{
  "arch": "resmlp",
  "crop_scale_min": 0.7,
  "translate": 0.06,
  "rotation_deg": 5,
  "color_jitter": 0.2,
  "mlp_ratio": 4,
  "parallel_block": true,
  "inner_norm": false,
  "conv_stem": false,
  "init": "kaiming_normal",
  "optimizer": "adamw",
  "steps": 27600,
  "lr_schedule": "wsd",
  "weight_decay": 0.1
}
Rows from block 2, named by matrix and row number. Rows with one number belong to one neuron. Each number is 128 + 32 x the weight over its row's rms, rounded and kept within 0 to 255. All counts start at 0. Numbers have three digits each. After the name is the row's rms in percent of the matrix's.
# fc1: MLP up (model.blocks.2.mlp.fc1.weight, 1024x256), inputs 0-255
# fc2: MLP down (model.blocks.2.mlp.fc2.weight, 256x1024, transposed), outputs 0-255
fc1.418 109:116105111135113111130142108091103114106136149063139096139120105185068143095151102136101155123092165102147087065178174152133132173131136093133140105143167108176100130123140106097069166121141172081094144157154184201114099128121057069137209147160145128161142129167093139136131139053127162144072155101108184097091162146150113127165143110117117163131143097089167118065091156150148096186152114127115130171087110159116090121141066138122118179146147137104056111175122080112126102115108138101126084113138139163153141097179075126136147122123091199110098133208078112095103119167136133131123152126172096162056143158097094078162141142147157081123213101139167076113109038119101130119155074104135152081148096108144142097212124139135102122127110109095100128164152117134092120183160176
fc2.418 113:127054119131124107162073200153121152101142125125108098166083137141141114102163123163107169117174075103159166147129093141124106130096149206131121167098118193128132141121132076226123131107070129099117086124167072109126144052119136102090107130136168148151138146153083041158119174163137081094145158131172044174144161188147102140161176107096100080094159141133132145051128116132115179115142083109113088152139042161193195177130157167143132125104100123136173104170117125144138176147165076080105121143117154111122121143170140115126175127131117096177073201103106128139101112141117120101148131170081135131165168150129093159183143169163093127120142136230155117147141108121074129123101135146089125126086129160135089129124055164114146167141145126143130120096111117114146119161143118
fc1.419 103:119161098080125146136128101088138163178085149137133148117112106174186120134120178144140146147172145111126135124152077123131094145083068170137124090068153096092129101083101158153118187121132167105096121171105157188154144160107138100136094165127140066196073129104163113151121142197129114152190120066109070114150114131152097157083097126092124100064117177143112106119077137116165166141197117087134169092141179201146136136137105188133154098147132073128117099115097138113115103185136079149080084107152123171118168112086117157083085133097113149107104117163109072070150119172148141170119121148122201183134148084125157089110187189125087153203153115170154090111135144105107142172133090143152111060110083156096105143167129143104065180132094156122131095113104138158066166137092117
fc2.419 101:119095101137096093134198144146125148119153056138148141118144070149165174156116121089099140085160114209099137108139104125111120066152139150173144124142109123129103104096102148131106152199070121179179078125171116141146065135130131111150087093114157138139142094113095147115145120178130097128093138136159098192106183168145106111102150146130095136120125054122128141190150106123085140126167150055127101124145065132151155135101104113076087147136134137094173125083139133121153103154240131119196098178180077087178109099101089151148102121092115134177127131115105143172138127154140117111111119145088104129148159108102148131135151141105166075076165116183087135158115097105053068121095127060091120120105040130165170116150120140068158094127181110089123191104111158116173162188165115
fc1.420 101:125166169168138099099091082141159077097094142097128086106124152144061131141103156125173124156123189141142132095163157140139170029127155108110093110187076149170117181144101149041165088078133131089131101136136163172097153150124068135134175097176151100158145172158156129140128087118099169118106160081117159084132139154099120173160130148113158117075119120149118143134123156118157098098102209097192131104105086088135065125157128090169105090131119127180121165109114138184193120080130153121071103143082140064145201172143144124127118195141136108153104160146164112148099128175121200172101143158123132167182133138115116129147090134123079149068167074107072140121160119142165139148142116065167128116153083144129089151101113144137056106180107124148158181155111093101110100155132114
fc2.420 106:140081140110088076108168134100175099202072108170165165157131136122137122140106166123105065152159157148137131150131121128173074118120132157201090146147173106125233097112125107145136119086096133061151118122203151150103150125161156071100120128100141143135145200136121135187110133113144101109119110139141126124112154199117078160115136128098188100160123132153110182156115116110097175212156123121119087145070158173105187124118136109075141123067114122168116099149128069142177143108155143110074156147073075138112126107178081145200119164106131135081150073105089174155168076104141128104136084140150148136186125129153081143117112143147129106152154191161154128128183096144071101093159096104113108074155140129134183090163125134118154140169102190148145074144107132146176181105109111
fc1.421 070:157121122138116136145097118113168134124141132116139148184080139189136164092098140145113143142140153126099114125254110149128128119107059160162124101143131131125125157138148135152087125090170218148117128123144175160110088128114098142153143145187195129223082180160075097146060120109142149136126125089140101117106123125128084120132144132135141135115159132118127071113058129119131112173109165088123121156087106123121142162134048168130133109201130095139159119097056130117123124099117110163086026109137127081151181114110115143075128123098097113116055113159145100095124138105182185214154132199142121210122146096134129139124130170118102124154148090129114173094135111155125121136180048074110094090143067171159114131135123146091072118153129159165113145140127138125057119165167129
fc2.421 064:116098105150107167157126126114105149146090170097161091120140066108067106115164161181144196142186123084106143162127146166165155189141192175141146098166190115052134150098209152148141147165117114101150161133151137088102136132134112093125114097109174101145097110137123095144156080133150119178204137115089116137044176121158064159155118086061159137113172167115131131146157123062095112119104149113181119076087059154153149140127096137131097129133126117107192111100186134137121144167133121131126137143111100159179153132092189107150130105137125128113122134149094138126180109127206086104125155154128153056120162115147169125155104100079109140097139069177120174192109089081118191159110128138100063147098132094108094155138108120131100140160103139209085130097120105135149132079082167
fc1.422 095:105157059142145157142105126210134157166137124153165129135069137118121141082085166131148117127175132137145134168245143095151108141088109139112117130115182176107092093117156118143101069172098135156120157115105124128111157112094172090109101110117162149218121153074076139147142129181145098101155094129166124160155094126115082071062090166141168114056113125128159130143106087125129139139075144122089135116117181176095148099100112130122136179144140103107120133135085214130103166180139146116121100141162104139123157136077167126072145145151177167079122119118101143133157081108137133171181112207152176154123103110098153115127158148071099146119164114116152142101112153142136129100164123144133118114138089184226157211136141181050128115100099084164086114132088166107101170114168106
fc2.422 107:163067134132152132133130110123108123114153131153041077177114122109085121097108097135123122151163088171107125141056110101107104116168159103119102160152135153080092127146159114179120124142093070114088182181192138092071133124105136144119092087142125212133141127081111100096141174107118141179098156167092129117094162169117134164176102190102118134097183123133138114091182113108173079092129081201137136148125123193117205164130109152125121118067123121130160084141135139104083168125173099158133101148129071137129127137143163110116124174124161121099135102079140123116116090166098165147104107083073201142176048135116091132064137213092145143127174082182109099072083102144168128151124132118081117119105117103135153105146122104179181166125061119121124094152115162149145068077134140
fc1.423 068:101117118152107169129115087118162079110135135118141145208070121218122189081135162137112122150155180109118086120218132127130152142124083126128119123148189140113122181139105139117071104104126203118098128139121143137082104124150109162165117151147167163253092192157121085143066140124104139118146158055146174126100137112135093121108107138118152129085128121136121140124030142130206134163133185114141131120087127146112126171108104160121114153191115114121152078099104145124087110147143155118089057106143132127112185167137134185047099106109131110114058103147145153121080110132168178174167155205149119177122124078106135125117130172109081108146129098109124106135126135153156099121172103105113064078144054139129153135152118142104066125146121136127112132168161153156075098160124142
fc2.423 056:119110055110167113129155110119132108112121150126105124128073135077178121086156084123121196125118196146120115152104149140140088225123105098138167138185205166109108223167142173156067130120161116121111144120127136091134138089124152141130112194110112158132112187165109099070069114108127154107128125079078144154149081160131187121152138130118151180112166199130131139119177129133152117159146142140125117120130153115142145095118054235158147076154123137176196121105126119137115129112119156092123137081110122137131126110141129117080121138129135123116004118133131135127115181128163125102121131138136121125149217137097142088128129131127131121128133137141128012131112246142137164129153119126128046092119124130125145152126132131113149134098135127171113066135167133124168149181124177
fc1.424 097:145139094146125123154150113086089125145154129131136106144093154162136137067082172120096084170168144179111103179133135135129121130081133137152123122115100127150154167117149165108093137122062142105133073129151129091162111111141128115171076157141122088168153150170098078119083098105080176116181095068130116142125076093113083182114131134134157168100124153150112139137059097100106110142129176094162120110163184144182157126184130175160163094173147091146137119090081147092202110117106120164127086127091083130151201113085143136087180104109109100170088150117155079082186112138162149162131155151105137155095084080111176101111140175088084130194163102154074103155116145112149155101138105093127083113125080202083165142113147128104090134108111213190103106061185132090116187129063118
fc2.424 097:154134129133117223099122088171139163085111111081165139135148151143140100152141078107126177142069198130110087123180139145109118131202142106149123143174095120096145146074115147147169146149175095110093136161030123165094070192165128114183121120114107234164105092118090182145131142119092091156090133139131113132133160124088143085177139108117066105151134152043095150130108101166150148134114203096100093103119159113168108114086097139132149106158137106082134173189092149109151111128154087103115144098133158143137121146143070094104100205142110130100105158089183128122104137113125187106110136173168127157156193096134065158111151096161153155131147146096180163119138076136099169124159148148094106124064155108127110128132146099118153141100141190146162183173148169151128136078124099
fc1.425 071:119090151145119146119153099111143107118141136096156117170053115216113163100145140166113144171131167102095088100230148113129140141119127133127137101149165103138126170134139111135087124114148218123101135150137180154116106107126139140164129172178168118199122178138108127165066133109122147130126133079159152137109130112118094130132111149134127163092138127088131111131039153112122153171107148120131107121116127114107118149122046151116174141193130113116137120108043118140119117131130151144054024075129099117160218125130115115094150134084107126149042126133119143129137112123178186175151123173148133250118145114106109137118118190122111135162171106138146151105159120121134119150168046105138094093111031183137111141121129145093051143158114135131163153132152150136072122182126144
fc2.425 039:121135054131069115081153122116116143086160120124128109039069116088144120109169079108151131126119231133144144151139153121148083108134127100142193140076189109117064092117128095128078127154112153121110099134129133164141050136120153122217131193142152174130124154040136128116080162133120090095154141117190143148147094168123210144166135120113113164107127151131119188094166115161178118118130136157131066125127146137112144061126089152189155088145137128041161129133134125115123125130105128157114175077085121150127116110144137141066105132130102141115051096126100135126130095133163122111119138153148113144154224117117080049107111095137083133130134132112135084103050179135146108128147139151150015093110129137150099156182136135135112122156114137185117104130135154132175139139130132
fc1.426 108:142146116213143132160133089063116102081190154128107137146134167172103128102136167101093088155186121106070027141125123120136145109129139124070094158117094119160136127147088131113039093137173152080141100107121096099082102075053140166150108137125167102146178149109150113154127165082058186168164156121138172144146134083179122093164092130086149146098131141136119135212106162115078108132092122144140106115138104075079177152101116145112218161126147101139175136058102122135072094171130124110118126104138097185132119086117173148125134147109080118120119097142171127121136137113140146119137115160108067137106095000080094164085144156044130120174104117126155129097148106134149085164142139086110118100137134142184123116136132175119118114144124130151169096147153126157114136165099125
fc2.426 108:085157167120142154113096142142181181114158107143122131110124102104161137188121105118198173148052092100165156074155091098150043173127129198145152119124188115114148156053148148142199139180147093113039147164105170168133157134111134105095141110130154158125115091147169117130116135184128116085126123145155121146130153157161107130152167130198096131166111144135139158091214150146136145135105163111058150140124119175182084156136129181177108136124119158085032110145134189104165128084126162164103159159118163128131172184088091146090094151083161105163135088154134121126106116117110149126141111142136099127181197162156153119193152096106118124151143097122111149091209152164144093141148113157181130081131141081106118158093086085092089108121128097186136149122117095143125081129133154
fc1.427 121:119163131102145165109154107163052135135107153142126137114125074146139102134106180110085103170141096170131121103125046147062107144129127093162139135139110138127127135153125133108123140139137134140147082180193146104127162164098112129162154146158106097134102141159114150167099116112133133119166124101102185142156087127138125166116090114208085171094138170179134110166122144084145118140237135127169190107144126152071140148113151169127198096168138063177036102149120172150147106154122122114083125145127113238116117102089137156133062130140155151183108143164104125089111132192116141136123149122109089139089165124148152149061115179074125066188117096188120133127125101201156122098112123086144086106176121138100165153153157165124074160126125184172065067105152135112130170109112095
fc2.427 104:147114190092087080104161091093176154067130125153076145177107109064178184099134173149211094115053172101097128121146190133167095110088153120113211125118145137071102197113137082123131126090132104131059113146136102179149065130118148139170145109124072144114128153131195171167105112126105157148116095158130119149130130118110170114092123128139131106108156120160147137082178123107131107128141139089104068157156183087129149125121156124182104145100186150145150091127136142105153110101160096079131146126080161146160150178214113106070109110150122114091166096144128135082124165134047135148132125090153162122105137123126206129160100090154086110118122127110124193109136141165132130123198104117154141139102161112139135083149129144206167086126077129047148154145126104107158082142123075
fc1.428 100:119143109121142089110122109173151097162141048131126067131086137170171119078097175150125156134110145136153095161177123122132119167090153138132132130119105104172149134098106152131063088142044182146062151058087138118162158156158138082180068163122153083155122188141104126160143066113107145147141154090180113101136134134092098162111069102146148126122138092128130102168076089137089116116125127144184183129115136142180129100162066190163093147191150122174165103103085166140156093130098106121140084111180111105169164165083122138084190114118149113158094142137170071106156139124176128151160163141182171156111111151137152079108153160073139149150144109116084106092147123150101173129195106174145134120108099186134163159164098081069130160094107132144115116044123101087072150116114171
fc2.428 103:073060138088171145157078102107113138109114121142109137250142102106122158127126078129112094144175131156163140126158103120062118085095091100183102102163092163088152128122147126140137112186139152148110106135190087072119109082155145169123099079136106126095167168117090131085118184123137160133137145139173063097147156128132180076105140168119158112110107145170100188121074183103203159082139173122099088163166122133100133120106126152128167142123125135210136192114142137083138106141103038175124062107077131104195128122124175107096103120143098122145155166188102139107123109126094140168157147142132132159125138138106138134123113123184101114126123118133117086132097075181207136120116096109135130141112090107138143103110126078132135177163158108045182139191136109144203120120156115
fc1.429 096:158145127099175149166124168162155113103133142061168143187111112171127128124152164142126114179089147166156136083209139182136105155129114156162106131165109125137121122149119108086171146062106201151124141164176158163099120140195092129171178127192120104193098125139122138129099156122150105139105132104148161151116134100062106143173162158181105132140172142136113146129090138101153140129117154129134154125081079107168084124114090137080143122156110112093074115131074113122209155079169161143034067099162093108130140133147115110060117174098081131159097126157139185073113116178137166148129106198121083166172165167138110124113110184167118064097149107145148176121105103139128120106156084097143086082123057139157114158124152117095077093195157188132133150111153137158121120131177072
fc2.429 071:134104132120175121117154063125142118179124112165123125152137097173097176130145187105165121105203130130105094073141184085170094186084160075174141112120117081098071093166160123130114177157090104158140077144143121138141160221131177119107127094168149118127087142117121145124090109134089162127101080063125083115104092126160149144174110145089170128184160105119158171077122136115167103193122142156132105096179151114143143128152075188119179189140188107170114142139123148158064164161081157139146126244084137133136091095118088153070095058123156173135138097118140116162162105125103155138121104137053099155105121097108131151151113131130124096166166125164094124151091152156162130129154096122170098119127157092137149136067169157153113124108121091092117062131119102085151167142133183
fc1.430 103:120105158072105141095169125127134099128100079125132122140104110155114116117169071177107108077110134137174079165131157123048143132122085096188103118160119111164089125165072171116132130114085148130130122155167116202100084149191092148126096172105154166165126146197124040180136147097097185151126197106169138124063138157155142203138158106122146116137131049069112142092103151138108120143166098167122111161064118094135138166075126143101128150136101164098156129135117189106095144111127101126134108134143164134110101105120050135140056101147135123152115107219152184107081124170131129136176149117172140145151100092125109126143136117119122087121117136081132111131142062208134072143192120112126122127169120074070154089134118077118131133087123152094087166168180136164148160155144172
fc2.430 093:115138146132164119158067110166105196150121185119164169140116166029154103133127152094142118131150096164110144121167141127157144151118125163109139099115125117104149094074103158178153123120146094078155132155107150077092149169104210136063090058103164057157107113078154190158150132147082103170158139126093162173157091120114087131121151134132136133132099176123151128150146129135124167135154092127165169110192159130081119141147100177111123109095123142163142119121126124108117142187170190104105175091142090114185135173176166102063092151109147114106188106148138065131174077055145130155157100146113121150181073136120092160107149151104120133143121084151183201156160182154137119066101140115135151186081127118123108179115163099084108075153108109156122042127106136145085109091140111
fc1.431 092:136136069125197151183167126103108141174119160137145122176053125143140141108134151129161144142147130120131085123234124138124084155129130194106158083115144095105136115118120089145086150148147165127084168149110167128096126087114154130132118120114126108172092114104121119127113131115096165155158110104120089139107100096146068098122107194083136159097120165132154118185119119171218143170126155095109133105115109130139154104148079189130127129143157091113167088080059161112095130210172136190109060097152092142107178077113109127017165101086112130063123095128108142116145102095145139193142137140134138200135144078105109096109127205129148140158156104144140146105169169116123118151164076109173118066115090177168115169123157152063132128122130159167146068115130199142105166142148146
fc2.431 098:103043119136134147140036132151122143174160124133129096175152154148104117141151153156119208111121086112075200149115082176104191110083177138128134166109169143103168102154136064182174123102123123077123181167181144118138161158155119114121169116120109107130123084115121119131140150185084078081106153143126172170122122144133137148145069118166100116138156082101138093148093164066066157069135083160092135136132096065079138136144138129069135185078114147095122139162122113148109166145158157174115085159137072135156102110143122099133139114146082130161118088140109092186103130090154121140089115144086067129125085110132138119150134145091172158081160076087119139163140139066103101107120106157110062150084122077195130102152126176158143144080108138106139203166139083126175062152118130
fc1.432 095:118127091094108113138101090169122136090154096086107088130026088182145163067087150135118127194111152113132144140175117127119054142072117150172120161089158080129145143161175116117124149084096156166105140184162136131093105137126147143203109137129169162175104137123153121172107149094118121122101131094169170116093112059148115177097113110169097166145151136173146093078045134093117147117165136131107155169095175142070138118103048188142173160143135113154108103171106154125109125119093120109108104139107066174113132094121125134109138142093124142153091131162109106042100152144129153121158162161112091154097109167124126121090123178133115059153130137116158127086108071142141144099176063124139114111131098136136204104171151132115040176123159124093128126147154101094054104147205178
fc2.432 119:131099144139163181122142140104102181173085152154194164188153094128091110112136101105072128154155103176108151094090071115129197118158102072165133113085171130134138178107116086091145129125126098126167055158165153120105138093109062133181099126143058184136135139133120078184126122141125133125143129121080095179130119079156095131053118121150062129094076144178135193206157096150140164205121173120141150131125150145119159229174193060091133131114164140133150146118123134122154117138213143064041095137121123166147126169131175110140129148143109130081112139121136149169118090120127141137138148108124116134141123095181104150138150076142125130127087138176123168142155150158174125157091152156126079118092143133158069147102179154099181171122132173127129139128126076123166134130107142
fc1.433 105:094160122135129156146105083144103127144123171138122150166099121162161167159141189159106146136174179089106129105159136144095110141099151162113134129104138121108143126112117154098156166142102165096090070162138133157108176164100131065142143152115112090190106134119133154141078145135103120153173115077108131102167110143173091147080067178124117156027138161146087100125089157066142170122178158080132203075137160150138061149128122181146136132155157060158110124114088121126154102158118094085052105150152084146105169115132165132079103138104108171088124102161096103142158091205149117202127136144115176188137154068085145138100149205095108138166142076179153128130122124140173128144102119131148105045072080168161141167162149165098098213123114157137142090120099173121114113125110099
fc2.433 103:130091140180125087150179166130116105140137087138112136132138113112127130110130125082118145104084119142127139149113093143120164063118146117189088108178134179159077118179158097165088160114068114158158061129182158144143038083136134157072095108149178125180148167168114069108156162135160101123071116124146130150171161101114146122131193147177150088149100108156136122124141086120118120166162145111199107117180042165143173182121147083139102145071097181116166091096130077111145126142188165122158107099194121106149095119127101136111090101106103155187102150114168126164096125142164123063086116144131119093131149155193148139196148091147124108123130131154094152092112075147094103126142129075095120174110070127167129173125080121103176114129112138080153224126063134126165120169139123
fc1.434 104:165119104144125132138102148135130152155070082090151070120094140147072143111130098112137063121089160139198162127159070130126126118094089156124158061201157158109168141122123123078102105091129172132123168104164166212148131089186116180109136122143177137165130159128150144152105130147150116076116097106141098103085115145062117100153162111193169093115128122160080139101096082136145107180180155099152142067105102121110153141121077147134088119157141136120074120151099180100142116117116142080107079098157158120158165174152109139091117174118133136132117153152117167073145099198144169171175184167161110188170149178168149091171109117151109093077200122101109138148055122123110157065188090120158155089144068141102191122132148155091100101143110123131122177169122106097111136178101165
fc2.434 109:111164115151125146156161075104087121123110125167109109128173105213111187157183127155070082119154107161084140147073110087155064094104167141177142142126130072082133123151131160148126105148091151144100131152151129142138147121132138125132114176177112075121076096175114129131080152121123159140111103104125194128122119156140147154123145118113141190205135136153107162093078129070138134108146091117062176084112087066162072132089151165078145174155154144087066098085104122104181139145137123135121086092108110092102139132113095142172105135145119140147093084098103151111112140073098105116137128126109162121136165143103117063124116170122135111123183094162120127132175062086178090104120129151110061076106145115102130092050167181122058165175097119167114116097184107166200201169140165
fc1.435 111:108162114089150114158108158057100117115121134049108156133185124129124124180094141137123092157151117144101109105128122181200117118139072146150139071114116050148161151096035113131136197085149146094157136106130114214165047152139121125165159134197141066140134108144128124135149149166118147132151140147107091109186098088147118116140131115083108084165141197095130153128130143100094133224122142123155118093129133134080163119141090132126137125159111154087074168128121109105178141122129129112051115094112148155136129098114059146125166157054067144166112137136164118019102151158139156073064091121133114156149165119143098124169157136124181115151197113206158164131105128103117124153138102126176128098127128133123068153145154139109098143167158158110136110105161098109115150181141089
fc2.435 099:136181158117205112128152118168131150141131131118113149104071143135156127079104090134184167109053185106125122130133137164112141106167139127147146140146116182087133120191134096044131126215122110118193125147131111089119187134120116109149133144010068176133110172145171150095115067090150152144127106092143144131121121127153112148160099115148118142060119090114103079132204120120114139071138131132090110121113089077128085099151154149145076085093112108137183123128140134116101140092111111163173140130212098140109115090121175107089090109203127124144151112159116155124133124131087140183113142149093131152101107142168173100042146107148088137128145151076109109133071146126119156127151144144106110135228131117108182117119164116094181136050116111101176174140160139142155109089122200
fc1.436 113:165069118116154102177186102119158085123193054121127094135146142147131141162130128166127136100164109144158083094137178145120089129101190191099174113143131081192148159093109124118104160157059157102070123115148100156185137082131164069124104148118150124202158104159103154139098124093085226154097164137147155120161118125151134123078105131101119140145140119084164101151124161128126152185137138089127127080125120135114114115165052196146149101141190119093109096126110158110132186169099100130142104092146132128140156093125109098040178116074120156116137141155059125125154106164130116139159129152195102186110101141119059090146139140124176111158162111169170136112112120101087156143153106134167152075036101172164101146151146135053134132130139121075173114093156122112103180150116162
fc2.436 105:155144102129125055145065175112132133127110196112181102097103128101120071120111174130136157070130101143135148143145053123137151094139191129123085155096113102118104075107163156178190065076135120149176211102142146088110093138089130142124126127158119169091103111095142115055161135160127091113116126118090133150121115179136173127164121171140100162162132137119127129131162131124072103114142062176161103155165158055133097134123126098145191094106147174090143155127128131175105153109131135168096168107138111171145116089171163083124152092161119103116127126121123160132145087118122153116153138169103115094164058158103134180094128103142120096163142148057106128150088186126104167143101153146153104126205142130128051126128197119126152148180159108060118137154179068183193188110074097
fc1.437 092:160125051154103121174148162152123186156179147159196148096134127176122154091069155151136169139150169151081100114177105107134161089068124125147169145073166144107088104092160137182126166125156148179140141153128108125071132108106072123129142128163203140190127129100084099124105122084155049158088070116126130188162159156149018108155151077132139171093102076136144134129090067131161167097138171119064144134107073094128136117094154115120125117138107098074116122113134094082127124110121148134091155111124110143153146150126166173132133137146109148075133127114128105167169078115212128191145150238121113144128194127114122124105162137140136122115112133117161129124155136118095212111087139128117107093123125118094155122127132116089059096155073165193127117135135135098072147126106120
fc2.437 105:102085133110147082057123037148129053116115077138072126207127100104094120136122162126148131106095101138162153123226129092161139150115129082154087125171082155125079108129138115147172132105123107124119140170135143137143120161116108126123136070122145124130122134136137143118134119121087182140126132090085088065120141113142158117103143149138091115148112080084165057145157101132126112157070142112179134102179179162172120125115167056211082155082111123183152157100135119105140151126160179115151198169166158097093127097132132182131142103063138116115132157096143085156131155115073155125104133112178157098101062165137132223108136132116048152113117179118177094156117091113165119129117092142158190148141138094108134165138094110151178147078094040131134116139137128137142199143137103
fc1.438 090:100172142115063105104125102122094118134092191145143178114129114196100232120127134140140136135152212163153108128117156148129113123130141093109141090190096165140139171104115159121118101108123114110166033148141132151093132109130078106123112117166187110150145204201138074181058103122111157135130118098145061128124108156109102139146192113097137104100104094118164125146121097146070123145092214082143157116105144159169167189155128102125140168146139129147164164089108148143141143140178151181098116165121141078149205150118125105129126185136139125120102130151160107164158137138184204158137131181134144139168122123159150150157081117134087146124156024152078163136142139114165138145120129064119134135105122120150092170113184105106076099106100132126109149116111139097058197166151103
fc2.438 110:131168135117098178124140141115136080094118110123110137187094125064200132164136152073186114130133140084143163142184091118167115079115124147062169162081140112166104142160118134143128117092131161139118125115064156133180098061129150149126127076078104126116146028090125103131200112165106172126142111191106119123138142173132153138105089155108147134133190126145109079114156156141138152135145072093064118118088115085093126040143123119147104088083130144056174130086151120113163157117150078093167128116153081125107093152167144201154122095089109149148116132073080128072122172106041138083116131073125124115153134117107197107105134163102069129180143165126135145103159106123069129123102091143113118142133117159110110080142107073180164096175093159085111139110153099110176086106109115
fc1.439 116:135127125170183147159171088139148124096143184146159136137047101146134186096156130141138163139118168090100093142170103082110156151152094169130097172119108159074138120160187136192080107138204136170078137118107163106043130088093141210105113122137117162149096126101151114108087123109142159174143120120147126161065133083137123040155160159132135169078155111146170115173147141114131128098100126116137132158121098118154136170120121155115138095133143081182201091079080188161089090129135186191112068136156101091134152091112153119082110114150123061100153129149132129163111092070129139208199142133101090151101085108122155153083102188112134131118100129123137198158149134135158099109149107085147084116125053183159158138112147187113136092135143122113142127148169179113135105132116129
fc2.439 119:151141147094097147151109130159191091174141156103111175127228123110135185100159144131102158146084076109097172088088086047110108181133120154141109073104172106154176168115129126131149174102191116114148100124162175183218173159113114105105086135138083095095168096118159169128139150166119105098156129170100103123091098123168191132066120120133116109192142165138176140129093156090063130182136088122135125120151145117121132140099176128098162185100103122142050182155123137164137108111141165132134061137187098178122105155076119173172144157130126095166122063114141131128073151081103090114127138080152130097116108126121175112163120097124135111120136125111127181191166142122077184084161143132094113085142100100165103134142183144125135133127151098048127124105102133136074158137097118
fc1.440 089:085146152123103109128157083127088107127075223141140166113135113155140171134113120148103181127110208133182097148115141108099146147115134113093104104208068165126130147083111179116127096144157123113133083124123111161077164116136094104134119168128152094155138148178124093178096077132129157151139102074141058155124141150121096127152145131100163114130085069105121168159109081154103112114073208097166145124109169151195147151156127108149177125129158125181165187081101126162150109137181156222104123147111138102196188138104104046136100165110135093136078137154179128145137120108200139150130139163143153126168126114151105142146108130126106141155127032128079140130149106118168127121137138075122121141154115096141106242112141066108124098085093128129097156110110126071095185166117119
fc2.440 100:135162190125115158167086153147157071117110106125085170123098133080186155154100174121167093151148118113165167120185086121153065102156141153112163125074131114116150124123091110136127099112123171137081122083112143148175105072121143165176147075070152142115159050107152188125177069175110158160105144183088123144119200121138129168124088107104082129177174076108109091110104146119136076087167072126096098115102088078083099049169134094147091083089135101021152124112129126127152172107099088074130101077142069113117111127163149178108149117095096155097166107082124118104101155107076133055139157117122139136179119099095190089090146160113063123125111128113151159112122136102074073130146121162122129160122130144117123078169070127145142130154120131133126169144144119145151108088118113
fc1.441 102:143139107111116195143129115127142136108112160160164141089132113164152104150130220146134168142120220096115164085126114133146147051120129156155143160071111191084102151133144100104176141114125135173152140101140091145131161115159107122151192173119111087172080126130099122102082136203148105121130122136095109117151092157139088136091079109122109118069128156152113111142099121114132183096093164116117180087115129132141079140098137122119124093151148064090084149124124135164192160134137100164021140123113064100088154104085148081144126159131160124126081127101127127173103077099170145167088134179068147132192163130131151201109127210135126159148127131193121125105157121139165117116084148138100035113113114127183050103147118129142070190134103164147146104121081130121135099101097065
fc2.441 097:131135143117158129116147166134092128198102143104182100164135124042093181083134088150155123134103086121163125078124188109141183134128151119129125132212076075119105123120140151123069131186090082153164099148031111115102079091088100097169132078069156204142103153111102160118170130117163087146140104095143097108157130159122134090121201102165159101159117112113165132089179121192184161134084099111088120120091136128095082147084112118128141080087115131106159153141141104150113142178099168103094163132167153114121093185187135143072116115113127122077191145132142064106155138126150127154107142133188155138162088145136068115137139083133102114119079115080108188134141112113130165129141097121189157168118123136100131182117156164096175090092100095168150159149116140064093133082108088
fc1.442 065:145122121114111136141148116109137123103109114105150143128065126211123129096150141162102136154104150105131109129213134120121134104111108153127130089125145114141088172125123137127115141083120233133087127151162199163151097130123114122185128193178163126220108178140081108149086119123112142128130130075146097113066126105097104141131146153136129140094116142107114098112047112126150119189129154102122137125092130124145150118113057161153158109190132097104164128133052157126145116137119107146078017096092140127147187117095101125105130157077112111129052130155129121104125151114164178169161126188141155225126093101104106117135137161142124142198165086123113119095123121125113148118196046100113074075145056191112120099126138131091067110152129164101134149134155122105056155180174141
fc2.442 040:120146100107075108142151072144122115091117103109059127052126119104138122122132130119081149130118166135117139126047139135162139184119118134154152120192102133088127142105138130089126148150116037125076145128168127209132098144127104123148136166080128131139118163194092127065147156126135163126142121079142125167145112152152166138101113125146139159134113183144112200121227146060153119141150130158187149117104124160113087141121145155129137115125162140144098146122129149111131117124130134128109157103056137142147125191082150025135127159138128125137042049110106142114121136119211102113140140108128127072130149117122117112108118102131131115112118153125114177111147140153179130129180148145074036005108120132130124084119076140144102129159128158255138137091132148118125141190146139
fc1.443 065:120126114145124131145118103109118120095131116097132134161065108248104146115122134167092152149124165107122075116231137135145162143115112139131126128134144123140107187147122146110090132095134193118103129146126179180108090109151105125171122173196169127206106181144103121112108138116111110120120149038155127102114140100106094136119110110143152159110145121116098134108043141123183117143128185129131143164075129146123117147108077149125126114194121094104134136109051128118128129129122134115087014089072111137149178138138106151077111141114123137130074142168155140095118119130172229190157148186147130245111131109098087129125161179130111108163145084140145112111134124131121105131190036130140074082136055152119108134143145120106069118152130166148118136118152119129067129156129130
fc2.443 040:118136050120103144091138127128117146136108175133103122064077125066207141110155165109126168145092197120122112135114121139183100211129148178148094133141093189164073098119135165134108115111127105113098089124150130154157106095125132128098135206178125156130124150161121135062154155130135114100128121109147134135148065172135216114108141122119158151131149156139125164108218123118175136152135134187178149122113048136153181102129097200163137079160124130153141132115131130142124128126129116074101141017045100138113126099125113107127134121138134143111058076135143136126094137126153123141134114099103123134154239113117157098123123143116148121133131138126125115125135183133141161130151116121065000032088122123128102087160092146105106113094121160174128101130132125132153150167146139
fc1.444 122:166132136176129075126111109136192071140114145099154139120139144142101119120127086180131170105059164061067130133123169097115128090147132155122063150169130099153130158142150112136125103095169134115097171100084130128137112100150137167134149130135174155131103149094116158133113108160139162125082109148165114131090169139142131073184158133084187117146141091053110143122136130139129122114021135170133078121103066082151091104118078102123103146127102149109180100127118110143093115116161189208132117092156137047175140144130160106126128192133095025083117131100188161181176114080140139149158103143156145137160088133125053103159110118184160167081127091088128091140170135129123145165164116145106132142154115142161078139092096138109134088191127091099191195136132147111108082166130191
fc2.444 107:140056139172101154136195179101146154143137161147174129148058106032158170173112198140177077136112171142147096154175192140169103125129127149125170125107158150081142182150162123107148109109103076156116043137139158131142117136141146116156127160108062140162153122118142151119129125109131163114152091159112098134143112136124117120119117128149097119117075150148092130154172132118143146197155144037147143133128185129090194150110111117091115143179110137162119086103127128113148163103163104061082143165079124106131128167170139183061151075150131088073158155120115123117106112133137126103155157144105165086086154086110205152144121084146151105121148160163125204117134095138115133129132121107130096128069131152102153058145111140175156175081084161070143059147129070098200110103122093